From a checkpoint of a small encoder-decoder audio transcriber: encoder rnn gru.
Rows from block 4 of the text decoder of a small encoder-decoder audio transcriber, named by matrix and row number. Rows with one number belong to one neuron. Each number is 500 + 25 x the weight over its row's rms, rounded and kept within 0 to 999. All counts start at 0. Numbers have three digits each.
After each neuron's rows are labels from the 100 texts, of 14976, where the neuron reaches its largest size: "fires on" is the input token at the peak. Only what is clearly more common there than usual is listed. The data: short read English sentences (LibriTTS-R).
# gate: MLP gate (decoder.blocks.4.mlp.gate.weight, 336x128), inputs 0-127
# fc1: MLP up (decoder.blocks.4.mlp.fc1.weight, 336x128), inputs 0-127
# fc2: MLP down (decoder.blocks.4.mlp.fc2.weight, 128x336, transposed), outputs 0-127

gate.294:498498509504510497529511526501513522503517482508488536519500504491493510489486559488478455490532487482481483470471512463540475455534479493487544472475532541525484548512500521525504499482524508504503477483532467555471481504487473485468487445530499497483454496477502447469544547501507485545478479532467490474436480472508511510465481465495519516519470493490479505482474490466510527481482
fc1.294:464508498523493459514534484527489497515413519523488474525490509477537485468522477506468475503474491498528507495502523524486515577515519527529511471504510510502518510494484505472505417530485491508512519492496448529474498512529485502492490497517512530466515487495530477463504507470472471526508494472491464537483505508465481504516573511515467523491500511495495545546497495508524533468521
fc2.294:506515498489451461505460518480462487515484488438501486490489500537468488508508503482530509482453473496519497494527488480451514524508488512496503482498511520515478458477485505482507499497512555515545533502505518534480481499467498450519486484500507536467492453519515501488459477513438514478515490486491519524525499479468499534513487567474517539490466446508488502487476537498472460551530
fires on: "n"; "a"

gate.204:469497531499549464476502498521524481529450470485478466522548470508495477509446507520486457479458486493511510498521490491520479477504509485501483487523501496503480495471513477487498489457567489535548493453530468490505518465491471479495476408513507468508499487502532527497533481461494486523501503486484496470468516498465509491491506478495462472493480494462497563490517524514495518506473
fc1.204:455529487472509496484527474460483462515494539480519497484445536473492550528497496475486530455513478451508485486490487528464499472472523492465515482514476468500529500500524523475513454541475487482489514532496478527476502514499508488514502549525484559477511516548508478438492505537524506483485494482464483526473542493518489480527507504485533519498488530517515523520476438501521505481513
fc2.204:492503492470480503504517482529487474457479501495493495528467484503495474502555489509517519475495468490461508508518518451505455525476514487501491497540490503485491486474540508537492539454532538517500509479516529476497491513450460555514519498459536509494492508461508526546454510445512491439545480486491528549500471481478532526489487501500493539486531510507521444517475508494490496484492
fires on: "o"; "l"

gate.91:470488510518505550526532509489433498498500531510488479510518523518484508500423463482440500511485502489507492488492531506491460523481518456536497486526555525533491523520507522514492515487511546459478490499516511454538499505477452480518508443499504516479503513538481494511515532506523472510500511476483499562484471469510480496496437526505512503505494517479510472474483523510494483473544
fc1.91:511459472549493501498503488499492494519514519467469465493527469480449548494480494514490501530520490535501530504510519499504536497535480474523467524489468502490485504522497491519480507484483514483496530505534484499495441507529494478525438522535485483510560537525520518480454491508538493468467481510549486514551516473519477472477509531512486531505500482443535502515488435468487486495505
fc2.91:474522492506492517501484506523524502493459540508479521447505505496471490513476465498495520508497522489472490499478517530478472517464494433447498471514516504486493498472470520546498459481499502491504545496492476495481505555503470495536570530464509513526524499540512486525526471516534491461515482459490538491458457456447472456501502513474498518493509450498481488482509489475523499503514
fires on: "o"; "c"; "q"; "l"

gate.36:474484497441494521486533476479477467480529505531479448516517448486467516484494466528486501515451471539490474473488527473493458484473535518520499518456520490503510466459475498531483522477452516471464491469441508490510489505459495494515469478477506476485504483504492490473477517505505514507487474488502529499527502502443469521510495488486529477458468491536491454469503488453509461499506
fc1.36:493486516497447502461506522512468465482436537525503485504500481465502487511474536483529512503469525528481517528508482507521489521512483538492464452543506468527470523503465481495508512522511488466465562462472456478500516514483502512507478517475470482513521510495494540488492507498465506519514497509509526535503518543453526473534527499472484533512475503473482514546439522489531518511464
fc2.36:514454520468508529532498479510505515508516518498482444456497541504479488464510506485568538517523498491486492467549546527486481500480535539491551487530466508551504535484501536497461471536495495489520483519540513486504473525507451511456486499530474502498530491507506508505516508498510499473513455507551449519474518490552525476540485510508540498490515494491519469513488494517510505495485
fires on: "t"; "o"

gate.74:508495527494480505494514484522466440500469514518467527494481480485509533485494486465485483516448516494514488488492515526508514485496459485549518441506518509475434506525515498495506497484540479486502512489510489514468533527490499523468490522459473516482503512502501528474492542500507522470526517452514512506519496509520558518476522449487490522517523488493545481503520444453528494417497
fc1.74:507476487532502477493526498512511518490466486524453512544472519518517473488531516442514471491523495566497481540518507502497491529512467501473470458523531469466501494466532479521508494479485504427490469493512543505518494507505484500540487479459449542499501501500492493525482500499507494515516467449477527506508512521502551485460525513482505527484519446446509467513498481515513502470468
fc2.74:488500547503490506474514498487502509443491449502512497478497522477485488554505461485488504508547526512533492482526560518519527518507513472459518495506490497464483470454522481555508455439537520498482496518501502475471496520472473512506483450505516511519523488500451489547499477531474530513473521512515534467512525492522488525498466524478493492476477487485548477517521496506458539475486
fires on: "i"

gate.42:523531488488494469533484462504509522509437487459505477458510459538551503484474480520484522523504526531505489488531465466467476493492498528491457471543493499509476512508467521467522517494546507487506497484475513505464508518493524492483486486477489514523522472489524479491527525509493494501555497534485396458516527501475496476510449478498490508465490489501498497483466514513529519466492
fc1.42:470479491482487502485539524477495457496513496510499497537508488470446541496466492492542497472498442503523519489516493528492500480497505519469524513468467457515554515489518460508473500468497539498541525497533482505496510505471507472505486516529474554488497512484513503461495520480510550476471478485487515506467455497552521531485484486486494513452489478515512464541493462564490470471478
fc2.42:515476532516523507576485526453504521495476494505513514489486510476478498504514499519511527463466500449532521478521549520471500478521519552502496539498510495508481533499498495503497509472500519503499492501505491482506456555483462495538480523470502532514547485531525479530503518439442484481530446475464485535515473508521497510479477507503556496525498506534524457481523494498482479517502
fires on: "f"

gate.202:462471517497475518492492505513519508528532502460515513509519462510466481468462475467525506466489449477521512479504472473500502510484480520460450509502483477503480482468511533461465502525483504504502461436496535475476535514529521504487462511510513526444481525532489470503512482498512472497589459483504541479510509496485479495513473498498460517504491495466471521521494508505488446518484
fc1.202:518502501554474508510515530498504467489526461464457543475535477536552554473500497518497504459496503514481516531458545503537535513539476464504477504482551555512489495500508496476480524485498471454508494471544508476502529502486469477508500459513487539510483526513483544510521499504493534554542497492508482522531497495527500534488500494485510524494544515515483513494479486536462505495493
fc2.202:450497486551529499517461471515502508547482493532506533475478478510501494492505446533491490512530478499561486515507487535480484523470506454469503521525506450483496517479530550456524496544492482526527497475492488517525530486532477476514473513468490435490504463500496495484499491556511486476480511494492518503514525486533472515514504493537511435502483497454485493509509540497480513496464
fires on: "o"; "a"

gate.187:479474491520456536518474458500542474464523530510486500466508507485510495514551444499502500524547479508491477540465481495485471506472494474518512484487520500502506532476472506519500489470576450497467529506503520532528489488519517472521511514500487507495489494480481536477491485505580540492510457476498520487507455526536524475504473529473514529500491468471545506501496474475484504512528
fc1.187:518507501501487506548510472503519492504496469468509540563477495515521502484555446510455505504509485526538508502497477491533521528524505482470534518506531516476516517514571482545511519542501464514501472497482495511487500468496438494511513493494499504500545485490490494507529518472477488507486488475463533454452521500517489457523490511526506527501499438486494522498488538434498495523515
fc2.187:508513543453503445493508484466479500494520475486457540525531508513442495478503531493491490501481520503485485487486506495551508521524469466509502488494501521482547522492527521498532489564516498508500523489447507505495463499499538481508471496538493529536552490486490514517530533504510443514486508504510499463493537486557465476522472473472506518493501515465515482484518510533519527558473
fires on: "u"; "o"

gate.248:497506499471507498515483501517487503522515490470474510540514470445479485518489517509493441466571466513523532466504486502484512479514501538480527510471530552495438504456518500516509485511499533520527501526493506484440505523495460493495465476496497535472445492477483507511530518526512477509481455498544538477454519511477531464503457491524518461502496482491493490500489476500532492525526
fc1.248:491529479499460460549547509503502510522485512519530530465485506473528487503487467492544520494547506500508474508450501463489493544532493509512471449517523500451540498497507506506517481467509538474514511459483477511505504426541531467472519511484495515466449502507527490489457511491501500502492535500482500549466519506498500510533504531508508537529510537511518458502530542509489481483504
fc2.248:440489498491528459474461537491504530538496496446515486540462520492516517508493515528511513542474489485511520467492524502507525528482540475491502487491522491533515454509537557469515507523496451547498514507494545492492542505520490456512488514478483498495495466532512486505514504505462494507491471500498491513515499560488473502480465511540496520447483514481555465489487522486464492478542
fires on: "n"

gate.297:478473507486438485495470450527498479516522478525516515515480542494482454459495530473479510467508538473503498505486526478477507524505511475472521507519486473493426500471491530474537515507560484479463542502495483520443496527489480546530513502505514507479495487502506501505511499455497484517499530439501474464486513495505486504479482520522428496499487487545485536501521499470485510529495
fc1.297:517476525493470500471500512491502480505431496520512518544479482488540498458487484482507498512522517487524527496515497537492482471508481523528507507499510505522545468473484521522470543527491508480505481493468517486505479479514510529564465526506445505490480454513487518479504488504451446528489520422490497527515505470545489478486517496514516468485496476530505457512500495464463515447466
fc2.297:505497516526531500459505504482424487469484473486555513502505505551485480510468519528502494483474493516520561495504496508502487457515517507498560519491488489503499487474521506511515513499552469512519491486537476522527473444511540488495515496515519498444462441509471494511509515481556497486522493475475493544517513504512513527455507479471492490467506452471483515507525479489482536535494
fires on: "o"; "h"

gate.92:504470525510527498482524521502463472504486522479488501509471463490525499474468513501550515525545443484470511511507523450486521515532516453532474484473509442495478482516549517464490524456514496495485542477556511492521476498512540517517548510506492505511523467479480520508501489498536468457522500478495510496516495495497479505458502497478479475469556548470546510483510475458489498511499
fc1.92:516485484495473516511529521521465518490533522557469480529540494467549476490450473475521494537496460518477516538522531467480539466499523519497467445498511478544508522489496541517484508517507519502492496490507546484518461507478493495498495479531465525495512538511474520464516464492494511551510492503502509481483493538501505521538477514505517478552485495513533526511505505487473442469548
fc2.92:493500511538514495518434510531491521530475536537522518457517500476523531494494439492432514530536515559475518472495560486509517508480467467521526480504493510485471498499490485482501471497506509525507499539517482508507490516498475526568519500527486511498497491500502460536488492496506509492524458508477492493518503476460528484508519486440445525493493491467533547493480473504489482496517
fires on: "o"

gate.85:471464523490464494490510520527514509524491462500514507472518447503471498440536442498488435520499503520450493473504500487473494516497510511515473490495471535512482498526472532485471535549482488502544496501457495501506489461551532491512511503488469519518499480463462517480533527471505430546489524507512527494488480487458481511506480531530500528512499517522468508504477521502532470513500
fc1.85:494511512535484531466472497555475488533513487522537527442510457478453534499524523507515491528502499526516508447493503504496463525479482503522526495449482508510503515515515473527491519514497524502503470524474502535499505461503465530493506474536487461510522532447482531507512497456458502544462523526496522502507477528469513495498516519496506505474557541460521530486547483481514512528522
fc2.85:494462516523472475503533507442481493495492445491490480516507513485533523493493519528484524515538452489514522511504515528502492518461484540466494464520466465488480501494514502501513508567537519518471500522507456482447506511515498533521515515534524511528506487544469519496543503524529503515530480490480505507499475513505465553538511452513520496539482510543500516496548494526463550511510
fires on: "t"; "a"

gate.309:445509524543543491509507480540478458547509483485502467474518503422510468536474508510525509541483479510463483484463501467495498482504502546505474489484485538477488536481486518489517487503500512458508547521502493498500541501508491486507491532519497561460507511484525480494481482481518467474484529482540545540482479474473501466524527466499506510527500489493469508516529500479523551496511
fc1.309:488476431501525519516521508513495490527531471478478536508479485523447558471504500469479493479488513494468478469498519500514488501501485485499517505532502517481554476488479477477472488533523501525504501483520502455486532487496495461487505459488487489531501452495475466475541507540542535481529468545529494476502534470519539465525516521502532493518528493482501502485510455486555544475517
fc2.309:531527485503460495505528517482524518504515515524547525480491535471493506471490469491546456514501532469475445528453491506526495542462496530494509487443503472495511452497528498470482478491505503530509509523507534514520532490498510485536533515501479463478508517520514458511505511461515562477541451504480464499491473479506495527466509465481495480489509473513474486493492440530516462501517
fires on: "n"; "u"

gate.171:490468516556502469466532523482517475490452530452505490502477436464492498526502505489481548468482501562474467517516525491475467517478491531476483500447525493507514538485471491489515488463524510528464503458483483508483514514523495506479504506509449468537494479524511504496539490517533503493547544458529495487469527488480539489507479499499457509525478487507510493485512470471503530517500
fc1.171:511515508504512527507495500480532491488512494504498476494444471518518493521478514540461498553507541506517540517485479505523479458503533541468497461511491520503497499544455506508512539502495522476498454487501538475513506498511457519486548507514451508473477511506475471493469457530465515544480488509507472497472491486586487520458516493543506505496469499529520549522498526523515507479526
fc2.171:458543476448510524469515496478483511503515527440480493516502481490560507520505512482456477508454498523460458495465521499476513490477500489514490491510514507463539492500466499468572502540550526523476498471483470465494519486472478536492489521499532505495494491513504526531483469500467500505506484522515500470504522485521484462469547520521530552485515538519535503515480499488469467502494
fires on: "i"; "s"

gate.101:502484467527489462442513497494517483462476526483482487450482502514487503477500468427485505498470498515436503456465498508503526488539478482502510481496467501520499489533521505504475517493510546471500473503500519513519537466534497533515535515507508526510479516485484517480464524497482502451563462544481478478496564482506489529517468496500483517494529528480517485468484551504485493521515
fc1.101:468535518480499505532520551509545510489512515520533523445520454519524489524492509523546533530480482460480507472481465490483461505495526504523468495474574461505511521480517522476516494487495458512474504472490512519490520498539494482494536488489472501487512474498462510514468443496493518497498513483505485523501483514571558505493552517464493509484493499506475525525501471526488492493462
fc2.101:547489499525508464540516522472494494500459522512488472450513533501486474502503522477523505486498484474530486506503514520470541510486499506496523502438567556505478506480533477512515511522464497517479529458480506479466514481556504495499503482462519523536460513499513497509507492481468480496466475509526467480515468431510507539486500502503493481517529513533497558481547523475497528515523
fires on: "q"; "n"; "c"

gate.284:478525511484494492493493514499466455499530503440470504509504507492539526446464496488512486510474459477494469493482485500500523438518478486505493472498493528462517515481518521509443547559526528476463491524477475521506543504439532452494496533472489496512507500499498503467488519495517476512495550487500527487520503461489518512547469479523531490526506496504469518506522501460489444522502
fc1.284:516526519475528535493509476475478489525510510500536496511456451503502541474487518483527513527496499527495518442500509500507497498452479485512545564514500496545502517521498466552483450510510508499483450511471521550504458541501486517503513447512491469502521540491449478464484458512475518507471535484520496457516471488487486484494524495506489527517509495476468467533502473482529505482518
fc2.284:534442522538490565514460467511484499511480488504521484484502463483501502496486494523492523509509508473510514461522517501502495527481512504457453523498513502483470475543517487551473484502526498504427507502512472506477493488524503568510459482520485500523518535491474517479518534499506467515526514510516522482525442476477476454454527471518459466495521511491507496497499498473476493517552
fires on: "e"; "b"

gate.322:463495480461535508502535488558464517472435474535506504553517509485504506506492502507510448434486522517513459478505510451528452519527465509499524475500478512469522505511501512476485519477489495492484489479485457556490468525513506507486520495496473478481513530501548562496526510502512477440487508472520486507481486458492524469534488497514494499509525530504482485534507496466500484487498
fc1.322:529528481524484513479503478518566527485510496507540552522496476529472451475507494474513472497543532534512521473452543481506488551491527516434481495494466484481533486498531496516504503504486499475494482505522492506477484496506471559461525494541423480493465492506483503474515513493505523509515489520495480492510525559515523480502510477514522518485480450498536503508486517510480480504531
fc2.322:490555504503505460482511529484450494507481507523489516521457481487519519482475510493501504524474507459492512468534505489531516489437538517477472498515506529468521454495521520505464529496522507482461503510500477497485536474496505533509473510514512503499489497527490490554466537520475515514526514513492466499513545552510478548486544513516474472491509513479554526500504427512450498485540
fires on: "a"; "b"; "s"

gate.55:467545537480490492478523511484525516434485523457518458480523473504508481489473492503455498523536509514533522530508508505549545488487534532517479497521510471548488473478514480508533514506529474500519488487464494478498481530499446527519526460523518455499497506478519513483500499539505478490551530476480477493507532477493493474481490534474482473487495494470541526481480518437503472528482
fc1.55:485479515499523512512458501523525528483460535470485510507535522467535501544471468517540513504528514530497447527568481501486540510503490500501489510492508425543500509465543531481502486460512483483471483530479504503484480477484487574513556504474516498495484451515526508496463484532485486507504517501498478465479496509523469531500490464487512529462500537493521480493492517512509507477512
fc2.55:523493518504462512491521467485547511504507475517476514472503504498496488522525498498521507495527542519485477497531514509520469481491541508490534508494539505473500468505534507521530494510522455497497523491510538480521561469511499544492490466522477489494483452484508483528522499575544541508543473501462486492531479487470455502517484494477457495461522511548519516476512519549563525502487
fires on: "f"; "l"

gate.277:503494466496511522539486500523450498495484511463476489479507485474435442523490483461524499478499510514488483501499541513514497510492537471477495509518513457494450534458506529495498506536499506472510505476515519520511449515531446502532482505502495467510490466495473502498500442506492512471472501502459446509551523543519501491484521535488503534525481522471496485463430507524501483493488
fc1.277:519470500513502488516419477483488505514509493515478491463510484549510506473475481513465467501471485508491540532494507497493485537560487486536519476504477473528493524508474531497472495466514531471472517475504482538475519513527521538504509490501505487531535467491471534480476504550506524523465497453511473547489460540482569483484497507467487493472472510487518518483507532497487524459489
fc2.277:496528530512501474505476504530473456556492511527503457497514476484519495540501489483454472503531488515484480553495525527509495493471507519493492499552488475490489474504514549480522513499494515539535472481516494491444520555513487502488503474515511477480527536513562531505517471513484499461514507489473511523510515504473537561512530493478524510498520497553453497524528509509490502520562
fires on: "a"; "o"; "i"; "s"

gate.250:474476440513479487448477492501520517490463539484441518529444492484466503486464504466475496517474464531467469508506504527493497530483474488525470478505514524534490472483494472558473474511516465492488492489520487495501486501517489506532497447497470510527510480471489478512468444465453506515502483466503498499489512526463508478519505534545506508540532522495512444483473484499479517510477
fc1.250:548522456540497521540472494457527508545532501524495524561510471513489488513475505475492537527473504459486485507515472491518498494522510498484536479505478540476502462508483513464532540489491497492516468482510500501488517476549514511438471508539503525469470485539508543507477524537540487540489484516502485513517498531505539497516497488505491482464514517456451517496518504530538522528525
fc2.250:500489496511505446510493514515490461517484463466504461480506500538504483497470496524451496534501528495504516446517501515496472486492543499506471535492500501494514498529485513498511550485511569489506512493466479480449485472526495527488519510495510505471534507477600502511528487483534429486529520491502504510495488505507480563504489497536504518525473485515490505528498441486477480515493
fires on: "a"; "c"; "l"

gate.237:506460524474529464526531507497530517502507487527460516493509479492522500490498493511491485520457498537512465506450515512524513485497453461535449501537486529530499496515475465473461535482539487512517497458516480512479470525490510491511482486524498509496495482484477471483482528495458553519470488500533475525440500518480462518503501521526485496559495496479528455489488464445488481463537
fc1.237:496503505529510521541488510499470520492528486502511512483506498515513530522483543552495467480499489530549463490544510505487493486547533527520550519495534522489444522507465507517527462509492487545490489452471525508506516467546490515480503510535469484502486525521525474486517467488497521500505505523495493492500501472524501489525523512447542517499446461518494525515533504506553483566537
fc2.237:482502451540478454460477461489491487495465522509491456528524496513504518505443499507493522488486490503495548494488421482487501547470504511493479515455533481464524462503470498482471485484491486487561505468494484484511490474503535512448526470498476480486493483487449481521511515474511518531497472498499491508516485488499504550441505535499514485491492535457513488486488466522535497528494
fires on: "o"; "e"; "q"

gate.295:505506509458482531515497499494510540431459481517506484463477492517487551554516489495489489460563491497515503472475496498513439476497515480508496497526528474534505493520479483502448474525540549504514507493445507493484462515535500461511473483518524499483514522521498518451485545500493487518485461506515552511478520516477500511472460542516494530509539533486504480488477526492501502489508
fc1.295:534518486520545459516516499471468506513510525512484473497520453505512553528513538493520555528495441526467491529515468534462483497472465512473524535472535463510482497496500464498493493501478497544515484494471481503492488510493528504530508499502490472537463501523546494500479517477469502507469511516551504528573512507493512457485488457466515491496481488508494491526547471470505504468506
fc2.295:502502465512476482517530490483484485541515496513505506473530492500505480520503498487511466511477475549539484546499444516488504515510484488457506547487474507439476482511448471483512502483478502497494487504481511525488492490483480468511525480526476483536482441476483470452457486483490531518451508523466491454501488520515500455502515517493536522496498466503446460484544478510542463483476
fires on: "q"

gate.117:541495493500490469470511510532519512533520482524472478458499543503486534556533527484483499497499467540503522534492527509486488450515487497483470501518474444465456508511488523514476461518486492514464466440468503486447499509484550488534536516518494501527494481521448499502512480530505498491522496555517486512534504521522494478498464496511488478520490541492456508493479515492486485555521
fc1.117:514535519505469473488525463479479490512480497524522492540526561536524478495495536516518514505536507502506538496486498474482533528499517534480482522522457532494497495521543491492548525547509517435556506483499481515522464495496501515480470499500510506488487477526515527530492546542447507525537482506528486477475493464502485489551517465480521499495467478494546480494447510490470497496507
fc2.117:524517511508480508500493482467547488516523536486526487537490459486460490558501509496511443516517477491490447548491516503553497510542503482498521456511560496498493492483487534473532484460489521497529524517506503539510491544489524458504495491483500458495488483518460500476515505464539494533475520464528485460481510482477491499507526513536505490471471537485541519539453510510510500486526
fires on: "e"; "u"; "r"

gate.35:470514508528488483501498504501514510509482551464517518447514492482517504481500514501460495515469473481509470509519465497516581528494491448512472499523519482523476514510540512479502487488475488474520481497498455504490468525483470475492479516459516450491435519490486494473504510454540496547504516502524499495498532484522562503494472504482486483468537487452500503524487536444498510543509
fc1.35:491487515510483461485548493478484548511481498508524542499504470515509515493478512521474526482508520527498485537519523470484525507494457504496481506521549487496518508481504491535455503480465500496474467499467524495462473498491496493463457501484482473505445481525465441461488510518537521534470499508518502514504514477479572539480498540496479502504524479540530509565482465490539518489472
fc2.35:496504515491526499477474510414512453476465485472487495521458515505493491535523507498512528484507551459511454539504492520515503527492502507470509505486492486550524509525523511484489476478480516464570462553518492510495547501510476498496453499522520512475510541547517549517515547504490493505480488511487513550511492478480528484476520526524504491504492468494510451508519502480517513458499
fires on: "o"; "n"; "t"

gate.96:508512493519514544532503529492532458488485492480493478466534501458516508484471554477523506482512495483470546542526523504495466516508490509478508506528511458462446564493503474492527488522471521509525460505460542508458509503523511477488481487500540498498452498492514500496565508517497507498511466517493528466549518488497467512506508468474461474527489472527463495458451498490510502511497
fc1.96:510444509475512486493500501491518481458473514497459484539470465516464526508487524546487500549481541467517514450509512479494527536515526514479515542484499513518541514506487482498548527491453524523492550498507510526490483505469505509519476524513505493464484540484496492477519520472517450482512525501539551465499495505519479497452522502485527510509489526543464534512469483542532482534494
fc2.96:510513515520488517494540495490439543460522509492494550473486514513467495457474529477533508484485486483474534548477520494490512466519515500519498507474509491502477511520504494565503508473507522528474549495490474508532466477499530496466519513515520521520486514472554465494451511458488509495499485506481505460522512487520476489463461479544460552497492435505513516524513486529495481489468
fires on: "f"; "d"

gate.259:470489503503497532469506517466522470480463450488486486537526454489515498506505507495501453514511463448452497512506506518516504451506491539546526518507453519454492511491502509510505499528497510498468448526562536487467507483500530524481493483519502513504450490526493493509482507498522533492498487491518458455499488522495516466463508512509509464471470528470451491542479468469494536519533
fc1.259:475478491520574467513513492493474488509505506488504481482552511497469485482496515545509516501509514505455513468487512534464481551500484481520510539486488526509441460492530470508525507547522492485482471532472508502509523527512478497517462505511510540506513485445493525508474429488490514483505459503530455479489529519480511474524516478486479502460505530557496511493511511520529529458503
fc2.259:535508499489527547540516493515489525468489501501503506490494537531497501453506532496473515481491517462474541463477502500472484537449513523489493515478503513491479494485479476527549508451548537512499517494493495463527480522525496490455491547546501514503514536476515512485476495506484522503455476513449505471530567452489510503474539483474539521524482503491475521542517500483537488495481
fires on: "n"; "g"; "r"

gate.331:496509503495478468522490503511476492505462478489524529493499501449488542530520516478461510479445500518526495508484481497490486482468484482523532519501454496459480531533477532467512498498523548511542488490489495494512469469497466502487537495466457534545499489514527524480532494476501511474508504549463498528543449456483504496501436499456540470528513487508516530511468518506512454516502
fc1.331:485520503486504480497493548492507492519515514546476482479497494556529497493496515522486438518535490523465532488466455538471492500521479463494530517463514524541467522547524514460491522482481507472503494517461494524517492513516520439515544524496452486517527482496501501526465467518494519494511506486513498475562520522486454499480488498483475504521511500456459540501518529532468493477483
fc2.331:489502512516475530461524489507512495473521480532503497484473496503498503470482484498505494516519453476516500564543510528483524482512512482499509503457526530521450489542466511496535506503506508461511479515514442512434533520503560537482500489533521478519497513514470478492521510503503477533452492502471514466461491495498445540512480486516499498461511456507505470456480481470503458493458
fires on: "i"; "n"

gate.176:525460479474559466459535485515484483528490501528474482504506459542477468549480478483505476518505487481490520469479524525507472510518525481530477472503546501463490493483490513495488505488509498486471513481527533516468513518526459498449503512506459493473480510526450488498515500502517482503583503469491502490505549492478497519509536530475536466475532543475495511537493498493537535483479
fc1.176:550473485486482494476478532503500542502470480470455475533511511516504467497484482492525507476481453477555475505472509497518518510503466517513480476493450536519527488503498485522494463451515508485475473474499526507561485460500522456523531491480500469483484497505483476492529505501454476487463481454479465468548486535522544506473534489477481512523523514535511514494509451525483520504485
fc2.176:498491496485491502519484496498491513469502463512515498502498502507520504539502422505458488487487470539543554503527526497466492476477495501482504500515520536445496474469489459520536481467498521499548487511450459542507490505541513483502526451452489515530520531535515464556470502509510520491490521523540532505501510517506498515544491489459530475476500495520500501516517520480443506516477
fires on: "i"; "a"; "o"

gate.318:498504505439456529473510457500507463494468551515483509495514469490555542517480457460522490495508514506488512489486481480496449493529504521507484480526504488461524522460514509484519506519494471504476479495468505508513506504501549470518520455473497527520514492478480486450485501499498557482491520477558516520451512517472492517536501534497477531495508519483549496492468494559473539505509
fc1.318:494500537505541495493491459540529510520518506510505478499503503507542528515520509509498502515512522500535556562545510478531500490480483477470463516475488490507512478494518477476505427508499534503504480495538512493515462498478476521516441506517502491504534486542528498472514520531485521530525512438530488472486527502528476534499502559496479488475522502505509509504491503420479528464513
fc2.318:516435475495512501503526521468491455471460509485496480487478514495530493508523489491514501488541517516527493504553504481510489496575452486532514484563501546480494503481488486519491527517503496487488498516494484504500484468503524505505502516552514488501525491493511525510500509504494494486504510484501553527459552524508471516510483465498480484534462488522580413499528494496528517496503
fires on: "q"

gate.88:525498499525534458471502513518482490499510501455497440517503551483520501493488440465484519534519482464535521467457488494483463497481506534504515490541517497496463506481526491490480504485511447477483498518475483446515557482498502479524515513500470510478493489485493516471514480472525518463509521550477487521497489451468550507516493467469518478469511504536464496482518472495537491508548
fc1.88:507528445526526454485546493570506525469478534456480524513524523461505480516424516505477478527496497542502499493496468518537529486516489464480471512504445496500516506495504519487474467505480507481511501518489481477478526518557497499507473502532489497475502487491550515507513508524497527483516500527511533520492494467493513469514547541491533513482509508493524523479486488490490570470515
fc2.88:510536496512491479551504498458467549455508539511515532523521526445506531528533485493505509519521537504509476511452488478519494496461489507483541511500499491514542485487512500522489516491457487482507482448493493501519478481480464484491537505481525443536468508527497475495541492468472525477499528542498469498492484484481539530532463531507512543470501513506537547482502465497527503514535
fires on: "u"; "a"

gate.145:490526516459503480469488437505464519506525491476484495513535492511500488484489517493505441482505520462464513489467474435481462511465465509452501479518434472496490546502508522483494535504489476532512481524476516529488497502479529492541459501502495476478503489490505497505513516490508497484524472474508509514511456428491464473501472449481495523502506453493517478458484497517465534493480
fc1.145:489516533536508525460492520510526549486469489543547496497537497472453493497512530477517520491432480481508530484492494515507516511452458502518512473487507532489518475470514496500468501497468524501483480513506521508502523501538526466545496544479521498512506488519515463501508499512433498487430468476520492523499530505524497529524515536553456488453486510504514474504506518528523472491521
fc2.145:502483526500504492452512508489513528514493459534516473474480487531509502582506477507516514509537507542487469462474489514519509483473574470474504463498551502509504478531524512481522498492497546471520523541498494513499476496530481517484544515505495502487448492498528479501423523510540468467545507541488501508505489512478515523546496510515494500516534505503486490534509474503496487538528
fires on: "a"; "o"

gate.30:487498488493487508562503455509565501478500477465461456508479462483519434460484506488464547485555505489496496490477516481455524499484492495522499466488533488487462483509494527502517526504550498487467477489460542498466489491510522502507529446511544486542487517513506533533474484493537467497495482498468514510486501516543519500526493514524488520532494516484470480472528513472533498495503
fc1.30:473503468479468471485529508514526482480512509504500482533517527537511500474489484480523481492520480483478501546495491502491523509491487495508489495513493486487481513474510495522452468508546471499466460464466476538478513534478489536490536492489514484510516503465465546505502531481449556448513510515458475502577481519483534484461463511499484543524503521490523542510512498525549454518499
fc2.30:482518517492500471518536475498528454518527501494439503493481489488518460482527446476482474495511519486487482464486524546470514516483530495511506500464508520506455506481468523473499473532486541485483557520520506532463520488504522483446465512479500526511474504494535478520518487572476495520457518519440486491556477497494495470502479466514521494484491517495490487536494507494538502516530
fires on: "f"; "c"